config = dict(
    encoder_inner_norm=False,
    decoder_layers=12,
    decoder_norm_position='pre',
    decoder_inner_norm=False,
)
Rows from block 8 of the image encoder of a small image captioner, named by matrix and row number. Rows with one number belong to one neuron. Each number is 128 + 24 x the weight over its row's rms, rounded and kept within 0 to 255. All counts start at 0. After the name is the row's rms in percent of the matrix's.
Before each neuron's rows are labels from the 100 images, of 14976, where the neuron reaches its largest size: "top examples" is what is common among them. Only what is clearly more common there than usual is listed. The data: photos with spoken descriptions (Open Images, Localized Narratives).
# gate: MLP gate (encoder.blocks.8.mlp.gate.weight, 512x192), inputs 96-191
# fc1: MLP up (encoder.blocks.8.mlp.fc1.weight, 512x192), inputs 96-191
# fc2: MLP down (encoder.blocks.8.mlp.fc2.weight, 192x512, transposed), outputs 96-191

top examples: text has "plants"
gate.483 059 [130 153 136 118 140 118 123 137 116 113 106 123  92 111 149 158 115 150 166 129 134 118  98 141 158 142 118 108 144 114  75 129  69 118 125 117 136 157 145  72 158 142 126 177 116 127 101 114 131 107 128 164 104 132 121 119 122 131  92 113 130  87 101  95 141  89 119 131 131 126 143 113 111 154 169 142 142 110 164 124 148 178 145 114 111 145 112 127 111 110 123 148 111 169 157 175]
fc1.483 054 [105  73 124 129 113 135 121  93 150 144 133 127 149 139  82 118 122 133 117 129 142 116 122 128 105 105 145 120 150 137 154 110 185 132 135 138 100  82 110 180  93 105 151  98 148 122 206 147 111 133 125  72 123 119 152 125 123 154 200 135 124 181 127 144 125 176 136 113 100 115 165 140 142  93 107 115 120 152 104 152 108 103 137 106 160 144 126 150  98 153 150 138 153 118 125  89]
fc2.483 078 [ 94 123 124 101 125 136 118  95 111 131 126 121  99 134 141 179 112 116 192  97 136 209 129 141 133  97 114 123 128 162 132 121 134 123 161 110 133 125 117 132 164 131  99 168 122 136 130 139 132 100 143 121  97 139 127  84 147 195 131 120 126 146 141 130 108 142  99 106 139 154 174 140 119 129  93 122 137 112  79 136 114 101  98 213 123 138 132 136 146  94 134 137 134 124  86 136]

top examples: text has "people"
gate.74 080 [148 134 125 110  96 138 132 127 111 153 148 144  74 158 141 101 154 109 153  89 181 107  87 149  90 129 154 132 147  98 144 158 112 138 138 137 140  87 143 131  59 118 143 105 100 118 120 124 149 153 151 135 113 131 120 124 149 119 152 163 143 138  83 112 112 158 105 132 116 147 100 125  89 136 109 145  94 182 156 110 124  89 151 118  99 163 142 147 130 120 144 127 129 138 118 167]
fc1.74 080 [128 142 108 109  92 146 131 123 117 164 154 146  69 132 135 100 159 106 162 107 164 121  72 158  71 129 164 136 142  82 151 153  93 153 120 136 119  81 146 106  75 118 156 121  83 136 117 141 158 134 138 139 102 108 104 128 162 122 143 146 137 123  91 110 103 146 114 126 116 129 123 125 108 138 103 128 104 156 166  99 109 101 148 116  82 156 135 136 121 137 125 121 122 151 141 156]
fc2.74 095 [157 121 116 140  85 115 121 179 108 153 153 134 133 137 137 103 118 148  91 125 122  77 117 132 111 141 153 134 149 100 130 131 139 140 118 129 135  94 121 117  44 184 160  74 100 127 120 128 128 148 101 131 100 110 151 144 151  97 144 146 121 129  99 149 141 121 127 131 123 116  98 119 129 118 130 146 105 133 174 104 120  99 144  46 138 167 137 155 111 144 112 184 134 119 168 132]

top examples: text has "building"
gate.389 091 [110 162 134 101 126 156 117 125  77 169  90 147 133 105 135  95 114 119 150 136  81 132 105 137  72 128 153 131  97 107 156 135 111 157 146 152 116 116 158 158  85 178 139 139 147 119 156 112 125 141 134 129 100 131 102  80 155 146 149 154 146 175 114 129  92 157 116  94 140 120 128 172 130 139 101 152 154 117 109 109 107 117 107 155 103 120 147 136 108 155 159 159 130 158 125 143]
fc1.389 092 [155  95  70 175 154 141  73 135 119 157 166 145 120 122 165 188 117 122 148 118 144 119 137 121 108 105  84 104 142 133  98  73 168 134 141 128 158 140  96 112 148 141 102 147 154 142 127 131 143 140 111 145 139 143 174 120 127  92 139 101 132 103 163 126 157 137 135 159 109 142 157 158 100  96 130 164 131 109 135 139 151 133  95 147 132  99  81 162  96 110 108 130 112 121 182 129]
fc2.389 100 [ 59 116 139 151 143 130 147 107 157  81 132 124 164 121 131 139 135 120  76 142 129 176 161 126 155 136 103 112 120 156 125 173 136 120 119 116 128 192 122 136 169  59  91 161 146 111 129 147 129 114 122 141 133 134 132 116 132 129 106  97 121 123 162 142 135 106 133 134 138 154 139 133 177 127 152 101 119 120 101 173 154 163 144 171 134 133 123 131 135 141  93  93 138 121  77 119]

top examples: text has "plants"
gate.370 111 [139 143 149 151 141 169 137 159 108 133 128 100  99 128 133  92 174 154 148 133 152 153  88 128  96 153 147 167 148 104 137 172 139 143 125 153 120  97 134 136 146 118 150 106 136 110 139 149 152 130 144 119 139  80 125 163 106  98 121 142 161 107  94 102 133  86 173 131 121 111 150 121 108 168 133 160 126 152 153 112 108 143 136 100  89 100 169 132 115  84 152 102 141 169 158 150]
fc1.370 110 [124 120 115  99 128  87 120  92 169 117 122 168 145 143 133 156  87 103  90 117 103  93 154 125 162 121  80  89  97 165 119  93 127 110 118  95 144 179 129 115 125 121  92 144 122 136 139 105 113 123 102 143 120 160 132  95 152 149 125 111  98 134 162 167 120 159  99 128 135 150 102 125 163  95 133 104 136 105  92 140 146 126 127 150 149 151  93 130 133 162 107 163 113  88 111 108]
fc2.370 113 [ 98 150 157  93 118 126 164  59 125 113 113 161 114 154 113 136 132  87 168 122 139 185 123 139 140 125 140 112 110 132 159 164 113 121 138 117 107 145 149 158 167  77 109 166 142 139 138 107 131 111 172 122 138 139  66 121 109 175 115 136 138 133 124 107 112 137 117 130 145 146 133 118 128 140 103  98 139 140  81 135 125 114 147 202 116 144 143 100 149 123 151 117 106 152  77 127]

top examples: text has "people"; text has "buildings"
gate.129 122 [147 139 153 107 151 175 106 123 150 111 118 113 113 107  89  96 167 129 158 156 134 155 158  97 132 130 162 161 109 155 144 124 140 129 161 109  60 136 126 145 145 118 139 123 143  94 162 190  73 123 147 113 131 145 105 158  89 141 133  94 116 160 142 107 111 130 158 101 156 109 134 121 121 130 130 128 149 128 134 123 155  84 118 154 157 140 179 107 169 114 134  96 122 126 149 130]
fc1.129 123 [112 113 100 166 128 119 153 137 127 134 139 131 133 121 161 131 122 146  99  95 124  94  89 166 121 158  79 120 166  91 124 107 127 129 115 146 145 116 147  93 113 168 137 136 117 126 119 117 167 158 146 117 115 109 146 109 160  89 104 143 123  92 100 134 135 138 156 150  82 116  99 128  88 149 154 156 112 146 150 123 114 170 125  71  92 103 115 141  96 126 112 144 158 124 135 133]
fc2.129 127 [107 142 137 164 140 139 108  88 140  98 158 131 145 150 156 169 135 130  86  95 147 132 123 156 159 133  60 138 125 164 107 103 138 152 106 135 148 158 113 119 190 125 119 175 111 142 118 136 154 106 104 170 139 121 154 137 117  93 106  93 132 111 120 120 159  87 150 157 116 168 139 113 124 122 161 145  95 150 120 123 137 179 126 189 105 100 127 129 107  92  64 129 129 132 105 155]

top examples: text has "building"
gate.317 066 [146 122 123 149 165 154  84 123 101 140 112 120 153  90 142 130 136 142 144 165 105 129 140  97  91 142 116 165 105 140 111 131 156 166 156 141  96 120 142 135 158 154 120 129 161 112 157 165  99 127 128 137 118 114 138 174  96 119 153 123 144 144 120 153 116  98 156  87 151 103 145 192 134 128 160 145 134 114 123 109 128 127 105 159 145  86 171 129 104 140 133 121 142 174  99 152]
fc1.317 070 [119 138 114 146 134 150 102 132 132 115 107 125 130 117 170 117 126 166  99 111 116  73 113 126 145 158  89 118 124 119 101  86 110 128 146 115 168 172 146 113 143 146 102 143 136 107 112 128 146 154 107 146 109 126 157 112 153  61 104  86 119 104 129 153 111  90 139  99 123 115 119 124  75 144 171 158 118 112 133 160 126 203 101 131 104 153 104 130 139  98  58 145 135 122 125 159]
fc2.317 078 [130 134 137 149 167 122 178  76 185 108 143 126 114 210 107 117 120 112 147  96 138 126 155 146 133 128 119  83 126 152 151 147 159 135 138 107 120 160 152  97 140  88 104 124 107 126 139 151  98  97 156 118 134 163 114 115 140 121 104 101 124 150 149 109 108 142 153 115 130 106  99 114 123 137 152 120 149 107  91 114 122 165 133 108 115 122 110  80 156 120 108  92  99 132 113 161]

top examples: text has "text"
gate.55 093 [133 119 105 153 124 130  78 154 103 159 102 123 153 108 149 138 118 143 148 169 110 118 134 115  92 121 126 142 124 135  83 133  99 102 139 146 169 137 133  94 117 133 137 121 170 124 136 133 121 122 118 157 127 122 172 106 152 125 162 117 146 120 136 146 141 118 111 111 157 102 167 175 126 114 136 181 165  89 130 152 159 143  84 126 109 112 112 166  99 151 144 135 130 140 166 147]
fc1.55 095 [120 108 121 149 156 128 127 150 136 135 149 119 171  74 140  97 163 158 158 148 132 168 119 113 115 121 162 125 167 103 111 188 130 137 108 159 136 132 144  94 121 143 122 111 140 147 131 167 118 128  98 136 134 152 141 125 125 117 133 137 166 136 121  94 152 117 123 112 160  86 145 109 126 113 111 150 149 126 157 140 114 112 112 134 137  89 140 129 142 121 152 100 115 155 167 134]
fc2.55 097 [114 151 150 117 142 102 142  96 161  83 104 125 129 121 138 160 143 125 109 159 111 159 150 106 131 138 125 118 138 122 114 148  80  87 134 137 130 161 137  93 152 128 105 159 148 119 111 147 108 108 124 130 119 167 140 103 125 135  92 117 126 124 139 143 118 135 111 103 160 111 172 120 116 149 132 133 156  98  95 171 145 148 110 128 152 143 129 104 139 124 143 124 100 126 132 123]

top examples: text has "people"; text has "few"; text has "buildings"; text has "sitting"
gate.67 115 [157 150 162 138 120 132 139 113 159 101 137 138 102 133 104 140 156 112 143 123 166  93 114 137 110 179 131 149 123 125 139 118 124 139 112 104  82 123 159 111 125 120 163 131  87 106 163 152  90 139 143 113 133 109 100 169 102 112 119 119 108 145 101 115 106 118 138 123 176 143  82 103  88 131 153 136 122 153 156  86 182 124 130 119 128 134 152 107 137 128 127 130 107 150 174 175]
fc1.67 115 [ 96 110  94 119 144 122 104 134 103 160 119 120 167 125 152 123  88 149 114 133 100 150 132 117 148  92 135 102 128 131 103 121 139 109 127 167 162 136  93 145 139 133 113 122 165 155  93  91 169 111 125 142 128 134 166  93 170 145 140 143 144 109 155 145 141 140 110 143  88 105 166 154 172 130 105 114 146 110  92 183  77 140 119 123 126 102 104 149 134 138 129 124 150 103  82  70]
fc2.67 110 [149 129 136 135 119 131 147  72 131 128 116 142 115 157 147 172 123 119 177 129 121 195 122 141 140 129  99 125 130 139 155 108 111 121 120 133 129 134 127 133 198  93 109 170 144 131 133 114 135  87 177 109 124 126 101 102 126 155 120 128 121 110 122 131 124 136 115 131 136 147 174 132 106 140 109 140 124 135  89 137 110 131 122 228 101 125 135 115 116 113 141 135 132 132  96 122]

top examples: text has "text"
gate.327 106 [131 121 115 141 172 133 132 141 139 157  70  74 130 114 118 119  95 164 140 151  77 119 128 101 122 133 131 127 130 110 121 118 120  95 186 110 134 115 155 120 133 137  87 111 180 103 151 114 122 141 167 100 116 136 138 109 152 135 140 107 100 127 130 168  68 153 134  60 123  86 109 164 126 152 120 128 169  77  92 160 143 175  90 138 155 160 128 103 154 138 163 127 133 103 125 116]
fc1.327 113 [121 112 110 179 129  85 128 160 157 121 127 112 141  95 137 155 139 144 116 175 138 105 119 109 109 137 139 114 171 102  61 136 104  77 115 116 163 145 150  72 121 117 111 137 138 136 134 117 151 129 123 140 132 129 182 135 154  99 109 121 121  98 131 136 127 125 116 117 144 100 133 131 126 119 135 137 137 100 135 152 185 149 115 111 156 136  83 128 117 154 120 117 121 122 167 136]
fc2.327 118 [ 96 105 128 140 112  90 172 143 165 100 130 113 126 120 137 137 120 139  92 157 128 103 137 132 144 148 110 105 156 115  88 126  85  92 113 124 153 154 142  83 129 114 135 137 124 112 112 123 123 105 108 134 122 132 152 126 149 142 113  94 108 116 125 128 147  99 108 127 148 105 106 110 159 113 133 156 132 103 133 145 162 138 132  91 159 140  86 120 128 147 125 129 125 121 148 146]

top examples: text has "text"
gate.493 141 [119 102 102 133 155 117 154  93 155 144 103 119 159 126 122 111 112 136 114 122  91 121 149 121 135 110 121 116 145 131 128 136 123 104 170 103 157 132 161 109 105 127  78  89 138 101 159 143 126 137 168 100 113 152 143 109 171 115 144 125  93 128 139 170  71 172 139  87 111  65  87 150 139 124 128 111 158  85  90 163 163 166 108 140 154 136 122 103 142 155 144 139 144  86 106 109]
fc1.493 138 [108  89 100 172 129  93 156 119 185 112 141 102 152 109 131 116 137 146 105 126 127 116 141 131 142 149 110 115 171 114 108 162 127 109 130 119 155 145 161  69 108 116 104  97 122 113 145 162 120 138 131 120 114 149 165 122 164  85 133 110 100 111 109 135 122 135 129 116 126  94  89 128 132 113 156 134 121 119 122 154 157 155 116 111 141 138  93 124 138 153 127 136 144 105 137 131]
fc2.493 124 [112  99 136 155 126  99 161 150 144 116 137 135 142 114 133 144 142 116  64 145 124  88 121 134 110 148 113 123 162 103  86 126 112 118  86 124 156 117 148 102 108 101 153 105 120 128 126 134 130 127 133 139 141 122 152 137 137  93 113 124 110  98  98 113 140  92 130 139 129 108  66 120 150  97 161 148 110 111 168 123 166 146 139  67 147 146 107 120 112 165 131 129 125 140 143 145]

top examples: text has "text"
gate.372 116 [124  98  96 176 157 132  93 134 134 151 122 109 117  83 159 114 125 144 151 103 125  97 104 119 106 108 117 114 155  90 103 114 132 120 161  84 179 120 163  82  90 158  96 139 129 136 139 147 153 149 147 135 100 143 153 111 179  68 146 116 120 136 121 173 112 144 132  88 127  70 109 152  85 130 136 152 147 109 127 128 140 164  90 138 130 138  90 142 131 139 129 147 119 114 163 163]
fc1.372 112 [125 153 170  87  88 127 153 131 124  92 127 155 142 168 110 146 132 123 118 136 139 151 155 141 155 150 137 136 100 163 144 129 117 134  79 155 104 143  86 168 151  92 162 123 123 123 118 114 103  80  99 122 163 114 102 143  81 184 116 131 133 119 130  76 151 109 117 161 141 196 168 114 180 129 122 136  91 156 124 118 101  84 171 121 116 115 147 133 121 117 132 134 142 140  93 109]
fc2.372 116 [148 145 121  95 123 158 103  98 115 136 122 152 107 117 138 134 131 123 185 107 148 177 136 131 142 100 140 134 110 132 158 147 136 138 137 161 114 136 106 149 146  99 118 167 125 139 124 114 136  94 132 118 127 146 103 106 110 149 127 134 143 129 139 109 130 144 124 138 118 151 180 124 106 145  95 112 120 155 107 138  91 101 119 194  95  94 141 137 143  79 137  97 124 145 112 110]

top examples: text has "building"
gate.406 088 [127 140 164 104 164 136 141 129 106 159  76 157 128 175  78  65 118 115 118 118 116  89  98 130 116 132 164 133 110 100 155 160 126 145 137 132 114 104 180 154  91  98 115  96 135 120 162 136 101 125 151 103  99 115 105  99 129 127 132 140 141 175  89 166  79 161 138  67 139  85 100 147 134 135 115 114 169 120 111 125 122 134 124  99 126 142 179 113 128 161 137 139 120 145 100 130]
fc1.406 091 [113 123 137 104 143 119 154 118  99 145  80 138 114 173  89  73 111 128 123 130  89 105  92 155 115 127 178 132 110  95 151 162 129 148 120 147 111 106 173 162 108 109 138  95 137 111 157 126 114 107 163  90 103 117 118 108 140 164 141 144 141 160  98 160  72 173 112  73 129 114 101 148 153 139 108 131 159 135 111 120  96 137 139 101 103 130 158 118  99 152 162 145 140 135  99 122]
fc2.406 094 [163 133 125 105 111 124 134 186  76 145 137 140 168  89 116 107 125 123 108 125 126  87  96 130  90 122 164 138 138 112 138 136 126 145 138 141 127  77 129 141  74 214 149  58 116 137 137 138 141 134 133 109 109 121 130 127 146 132 168 157 146 136  86 145 121 133 105 114 125 110 106 138 121 102 157 131 138 144 151 102 105 110 132  57 123 127 149 145 104 156 143 155 122 119 173 126]

top examples: text has "plants"
gate.27 131 [111 174 167 147 120 133 104 157  93  74 124 103 106 132 162 149 147 153 119 136 131 141  99 121 161 157 101 140 136 118  89 156  92 101 143 117 153 135 107 134 168 117 163 183 145 151  87  92 163 110 116 169 150 101 120 146 113 131  81 127 138 100 106 111 140  71 146 141 130 163 153 118 125 175 127 153 106 145 144 141 132 165 128 129 104 146 112 146 129  88  85 127 129 163 147 156]
fc1.27 129 [120 153 145 147 111 128 117 165 115  93 155 116  82 137 160 160 151 140 131 123 167 149  91 122 147 140  99 134 159 107  85 153 102 109 128 120 150 122 111 127 139 114 149 172 108 155  98 100 155 113 109 177 140 103 149 148  94 112 104 145 146 111 106 100 159  66 129 159 136 163 151  84 108 136 108 152  97 156 166 126 141 141 141 124 103 147 110 152 136 104  96 124 122 157 157 169]
fc2.27 123 [154 123 123 154 119 103 128 163 111 143 136 129 134 132 145 101 123 168  62 147 125  32  99 144 129 139 149 117 156  93  88 110 127 125 132 144 153 104  98 109 104 143 119  89 120 142  97 120 157 121 104 145 131 109 181 138 139  80 106 146 142  92 122 137 176 110 138 170  90 136 112 126 127 133 163 146  86 142 157 122 126 146 147  28 124 118 100 148 101 116 126 141 145 112 158 115]

top examples: text has "building"
gate.213 077 [162 134 127  89 129 142 120 124  89 179  87 126 129 121 161 122 115 153 135 123  96 107 132 159  94 127 131 119 115 127 157 103 117 143 113 161 120 126 154  95 117 163 160 131 149 110 120 148  93 116 123 119  75 119 106  98 143 132 142 117 138 133 119 172 118 154 114 107 104 100 142 172 161 132 133 133 143 128 121 101  84 123  76 173 109 110 138 158 109 140 128 162 140 152 114 150]
fc1.213 078 [133  90  97 189 158 135  84 136 107 142 134 124 141 118 170 164 112 137 149  92 120  78 122 123 130 112  76 119 130 133 104  82 170 149 131 126 155 140 119 109 124 136  95 101 130 117 138 137 146 168 124 164 155 128 177 116 145  58 144 109 126 110 131 151 129 125 164 138  80 142 126 149  75 131 136 158 118 110 127 108 158 146 111 134 114  90 103 153  84  87  93 157 137 123 153 134]
fc2.213 079 [ 93 107 130 177 148 102 132 112 184 119 126 123 162 113 128 126 141 129  72 144 116 109 140 123 139 128  68 123 158 154 114 125 140 117 112 116 138 151 148  88 121 105  81 117 137 130 143 155 111 123 107 155 129 156 157 143 115  91 137  81 132 137 138 144 126 115 137 115 138 122  98 143 166 105 172 129 130  97 108 172 162 161 112 120 168 112 103 102 125 155 134 108 128 104 114 128]

top examples: text has "building"
gate.274 109 [122 149 160 122 144 145 157 116  92 141  94 122 125 143 100 118 163 139 146 140 109 147  88 115 108 148 159 184 138  69 149 165 111 118 142 170 113  76 155 132 131 140 144 110 155 125 165 121 147 103 178  98 144  87 111 148 124 145 123 166 155 123  67 121  84 137 134  75 124 109 127 138 122 159 134 129 158 152 120 115 121 139 145  94 102 132 166  94 102 130 166  97 132 155 120 125]
fc1.274 108 [110 142 151 126 153 155 150 129  69 148  66 110 136 120 106 106 139 146 121 124  98 137  77 130 101 117 137 156 133  79 150 147 102 121 143 146 127  92 143 152 141 150 146 116 164 123 148 113 147 102 165 109 140 112 108 127 131 155 125 146 154 133  90 144  90 133 134  90 102 100 147 143 128 167 132 137 178 138 128 140 101 157 127 105 117 140 158 112 106 114 151 120 135 159 113 133]
fc2.274 113 [192 125 117 132 105 127 116 163 110 157 143 125 113 138 126 116 136 154 131 115 125  45  94 128  90 128 130 139 139 107 123  93 139 138 145 138 132  80 144 125  71 210 147  81 120 124 138 132 122 183 119 117 133 112 161 140 136 101 152 136 128 135  92 132 117 144 128 119 118 115 102 127  88 113 137 169 123 145 148  91 129 113 135  51 122 134 137 133 107 155 131 157 133 120 188 148]

top examples: text has "building"
gate.144 091 [113 144 140 129 146 138 138 101 112 141  88 121 168 136 111  81 154 130 134 116 119 167 100 139 101 144 177 170 131 102 151 170 132 128 142 163 104  97 167 155 135 132 118 100 173 123 156 135 137 125 163 107 150 115 116 137 131 129 130 161 151 136  93 127  96 161 156  99 111  85 113 147 155 150 136 113 151 156 115 149 100 124 135 134 117 126 176  97 120 122 157  95 154 131  92 110]
fc1.144 089 [137 125 112 107 108 106 103 147 144 109 144 139 106 108 158 153  81 133 120 133 139  96 144 147 167 142  91  85 121 160  93  67 120 106 136  97 127 147 125 111 136 117 124 172 102 137  93 112 119 143  90 148 107 142 129 119 155 124 116  84 107 122 151 132 168 106 110 158 139 166 120 121 111 111 113 141 100 104 155 111 149 121 125 140 145 157  78 151 123 109  85 170 126 120 162 145]
fc2.144 099 [ 70 153 151 128 140 141 137  74 155  96 122 140 159 139 117 146 133  87 120 141 134 190 148 111 161 123 135 118  98 146 139 169 139 117 120 122 136 178 132 157 173  35 117 171 146 120 145 126 120  86 135 139 150 137 102 119 111 145 122 119 132 146 158 119 128 116 129 119 170 148 147 127 175 137 123  94 154 122  89 167 135 132 135 215 132 125 117 128 142 132 135  86 120 140  58 119]

top examples: text has "people"; text has "sitting"; text has "lights"
gate.138 080 [130 144 151  66 126 147 172 136 139  90 111 155 142 170  92 129 168 104 138 101 138 148 136 148 120 121 123 146 133 134 180  93 133 138 126 137  85 134 144 127 140 172 151 133 119 116 138 134 116 138 145  76 143 146  82 127 102 159 123 136 104 125  93 133 104 159 141 140 105 129 105  93  95 152 108 107 130 187 123 116 109  87 139 125 129 120 167  92 156 136 123 113 122 123 131 124]
fc1.138 082 [124  80 108 152 137 147 125 133 125 153 159 124 170 117 119  72 135 124 139 101 159 149 123 116 138  96 165 124 149 124 142 166 164 142 130 148 119 105  92 150 116 130 118  96 123 163 135 139 163 129 120 118 152 137 160 123 141 130 129 151 144 112 134 105 152 171 153 151  97 114 143 126 140 130 106 101 145 148 104 159 104 125 133 145 166  99 148 126 132 109 120  79 132 119 101  52]
fc2.138 092 [127  89  82 156 115 148 146 170  99 169 158  85 128  55 126 112 126 160 136 114 146 132 126 121 119 103 129 142 167 114 146  66 141 159 147 139 133  79 121  89 109 183 108  69 110 136 129 156 122 153 126  88  94 109 143 148 150 117 157 159 124 123 131 130 145 124 131 163  86 146 119 121 133 119 143 142  89 145 136 120 127  78 127  89 126 126 122 143 125 123 153 154 155 112 147 114]

top examples: text has "text"
gate.345 132 [ 90  89 101 117 132 111 150 114 148 143 121 110 130 117 107 108 129 135 140 151 108 152 140 103 122 125 164 108 156 121 124 144 114  83 178 112 152 114 119 135 101 104  84  99 138 110 144 127 145 148 143 100 120 131 145 132 154 138 141 142  93 105 142 138 119 170 114 128 118  90 101 122 142 118  84 112 165 114  92 181 144 125 138 118 155 160 114 115 156 158 175 134 137  80 119  89]
fc1.345 129 [117  80  74 127 111 107 141 124 170 139 172 134 133  84 113 113 130 122 127 141 139 128 134 143 120 123 144 111 168 129 140 153 128 119 121 122 132 120 168  93  74 117 107  98 103 112 151 162 107 132 130 116 103 150 146 130 156 120 175 131  88 157 134 143 129 162 100 129 147 115  97 114 141  68 111 129 132 124 124 132 163  88 115 139 148 152  97 121 138 183 139 155 121 107 140 122]
fc2.345 124 [109  96 128 152 128 115 143 184 134 120 146 133 124 118 134 102 155 121  90 153 142  78 134 114 109 138 154 130 157  90 110 152 124 138  84 133 135 120 138 115  81  88 159  83 114 129 128 147 125 118 112 137 137 118 144 143 134  89 131 137 117  99 118 101 152 108 130 141 125 104  93 112 141  97 134 142 123 117 183 114 162 119 160  51 159 118 109 133 126 147 129 108 126 139 158 131]

top examples: text has "building"; text has "windows"
gate.62 122 [160 131 140  84 130 124 143  98 114 171  99 158 154 153  90 113  89 126 135 131 101 135 136 131  99 119 160 137 100 140 155 145 144 148 117 145  86  99 143 146 115  98 113  94 140 113 168 141 105 104 164  96 117 136 107 110 120 161 177 156 140 163 105 120 103 156  99 101 159 115 137 155 171 111 118 111 151 125 102 118 106 109 144 121 143 104 163 102  98 161 182 131 132 144  90 109]
fc1.62 123 [141 126 145  81 144 130 149 110 144 155  94 143 135 134  89  94 121 116 148 136 111 134 134 124  99 109 174 134  97 133 162 147 130 128 129 125 105 118 155 130 105  86  91 100 146 117 155 145  89 111 159  88 102 151  90 109 137 167 152 134 134 178 105 142  87 170  94  71 155  94 113 151 168 116 109  89 164 119  91 120 111 100 125 134 149 138 160 109 131 179 167 127 113 125 106 105]
fc2.62 118 [169 122 130  92 113 137 131 195  84 152 129 137 143 103 121  89 126 134 137 132 126 105 118 135  85 118 173 140 122  91 136 160 110 156 120 162 123  91 144 141  67 179 162  64 113 125 143 145 121 119 130 104 101 120 127 140 141 145 164 146 140 149 101 139 115 150 117 108 115 105  97 144 151 114 131 134 138 141 174  98 108  93 136  43 131 124 146 142 123 159 162 137 131 131 159 123]

top examples: text has "text"
gate.21 081 [133 122 132 150 163  95 130 154 155 104 107  87 136  84 143 122 111 162 119 181 103 138 125 128 120 143 103 133 154  97  91 161  91  96 117 146 161 144 139  80 114 126 142 125 137 112 125 137 129  90 123 143 123 125 167 110 158 121 119 120 116 158 115 155 130 108 133  85 163  92 133 148 153 135 144 163 147  84 129 139 136 174 115 109 149 124 116 131 113 153 126 122 122 138 173 157]
fc1.21 071 [124  93 136 160 155 112 138 163 151 125 106  89 143  85 127 109 115 164 117 203 102 129 130 129 115 152 139 139 151  99 121 174  83 103 126 129 126 150 155  97 127 128 131 113 156 105 147 150 116 113 131 154  99 147 156 124 152 106 111 115 113 165 120 141 122 114 134  88 169  72 126 165 133 135 130 158 166  79 116 151 138 177  99 125 137 128 109 135 141 150 140 120 118 121 166 142]
fc2.21 093 [109 113 140 146 114  98 150 149 148 119 153 111 150 136 114 114 135 128  66 140 121  69 136 137 125 139 116 129 140 106 113 121 111 126 100 142 122 129 157 103  89 160 168  76 115  97 108 152 101 142  90 126 131 125 153 125 154 137 121 119 102 135 109 128 134 125 131 119 112 112  85 114 154 100 164 152 122 123 151 124 146 126 149  55 152 148 119 124 135 163 120 134 133 108 166 135]

top examples: text has "people"
gate.110 088 [129 128 152 152 173 162 115 120 129 117  84 119 106 161 104 105 132 125 120 133  92 106 107 126 127 133 123 130 116 116 132 104 138 117 203  66 123 142 176 121 121 149 123 125 135 107 152 147 108 140 171 119 110 132 123 122 130  98 135  93 121 167 130 188  73 138 148  89 126  96 100 152  68 147 153 134 159  85 124 100 140 134  96 116 134 168 148 115 131 142 127 173 118 126 149 169]
fc1.110 091 [137  92 105  83  81 121 124 149 163 138 153 129  90 103 124 163 111 112 154 152 148 144 167 122 135 126 164 117 145 142 145 102 116 100 122 147 114 117 101 148 112 111 148 134 112 116 105 113 108 139 131  91 127 133 108 117 145 162 139 126 102 141 147 112 135 140  79 142 130 145 128 111 135  95  77 140  95 145 121 130 125  44 141  91 162 137 108 152 146 169 163 134 144 106 149  94]
fc2.110 093 [106 111 108 116  87 119 122 140 105 118 120  99  64 115 140 181 109 152 171 164 149 180 149 132 124 151 139 120 129 126 124 122 105 116 130 164 127 116  95 149 120  64 139 136 132 125 125  91 127  73 124 118 136 108 143 134 124 156 149 143 114 103 174 115 147 110 105 167 123 163 182 130 131 134  73 171 102 119 138 151 126  66 134 145 112 117 120 164 105 132 153 131 143 149 147 114]

top examples: text has "plants"; text has "grass"
gate.395 094 [134 156 144 144 128 124 131 138 106 115 113 139 119 199 164 187 127 122  95 109 118  77  91 142 134 137  82 112 116 117 110 114 115 119 118 142 140 134 103 157 159 116 152 178 160 158  94  65 181 124 118 136 180 113 127 120 112 143  56 127 143  83 126 120 113 128 143 136 119 165 133 119 122 146 118 116 132 125 113 139 120 174 145 102 109 110 118 147 100  95 105 139 110 136 114 113]
fc1.395 100 [108 129 123 104 143 126 160  90 166 140 113 134 111 158 116 122 132 115 120  94 106 107 137 134 157 132 112 123 122 133 203 118 127 149 147 107  88 141 173 133 117 146 106 122 117 114 129 126 112 166 164  69 120 156 119 121 145 147 116 117 118 140 118 140  58 203 156  86 114 101  79 113 131 138 121 104 142 124  95 135 129 141 125 116 132 139 147  96 161 145 114 136 137  97  98 110]
fc2.395 100 [ 96 117 153 116  97 141 118 139 114  96 129 123 150  63 105 113 149 115 127 147 108 185 132  77 117 130 147 158 126 150 132 180 116 121 130 105 113 125 136 161 115 138 139 123 132 109 162 148  90 139 116 128 128 110 106 152 115 164 172 131 132 183 110 118 114  99 104  98 184 124 131 128 160  99 130 116 140 131 149 123 162  91 133 199 157 158 151 112 139 177 156 128 123 140 147 121]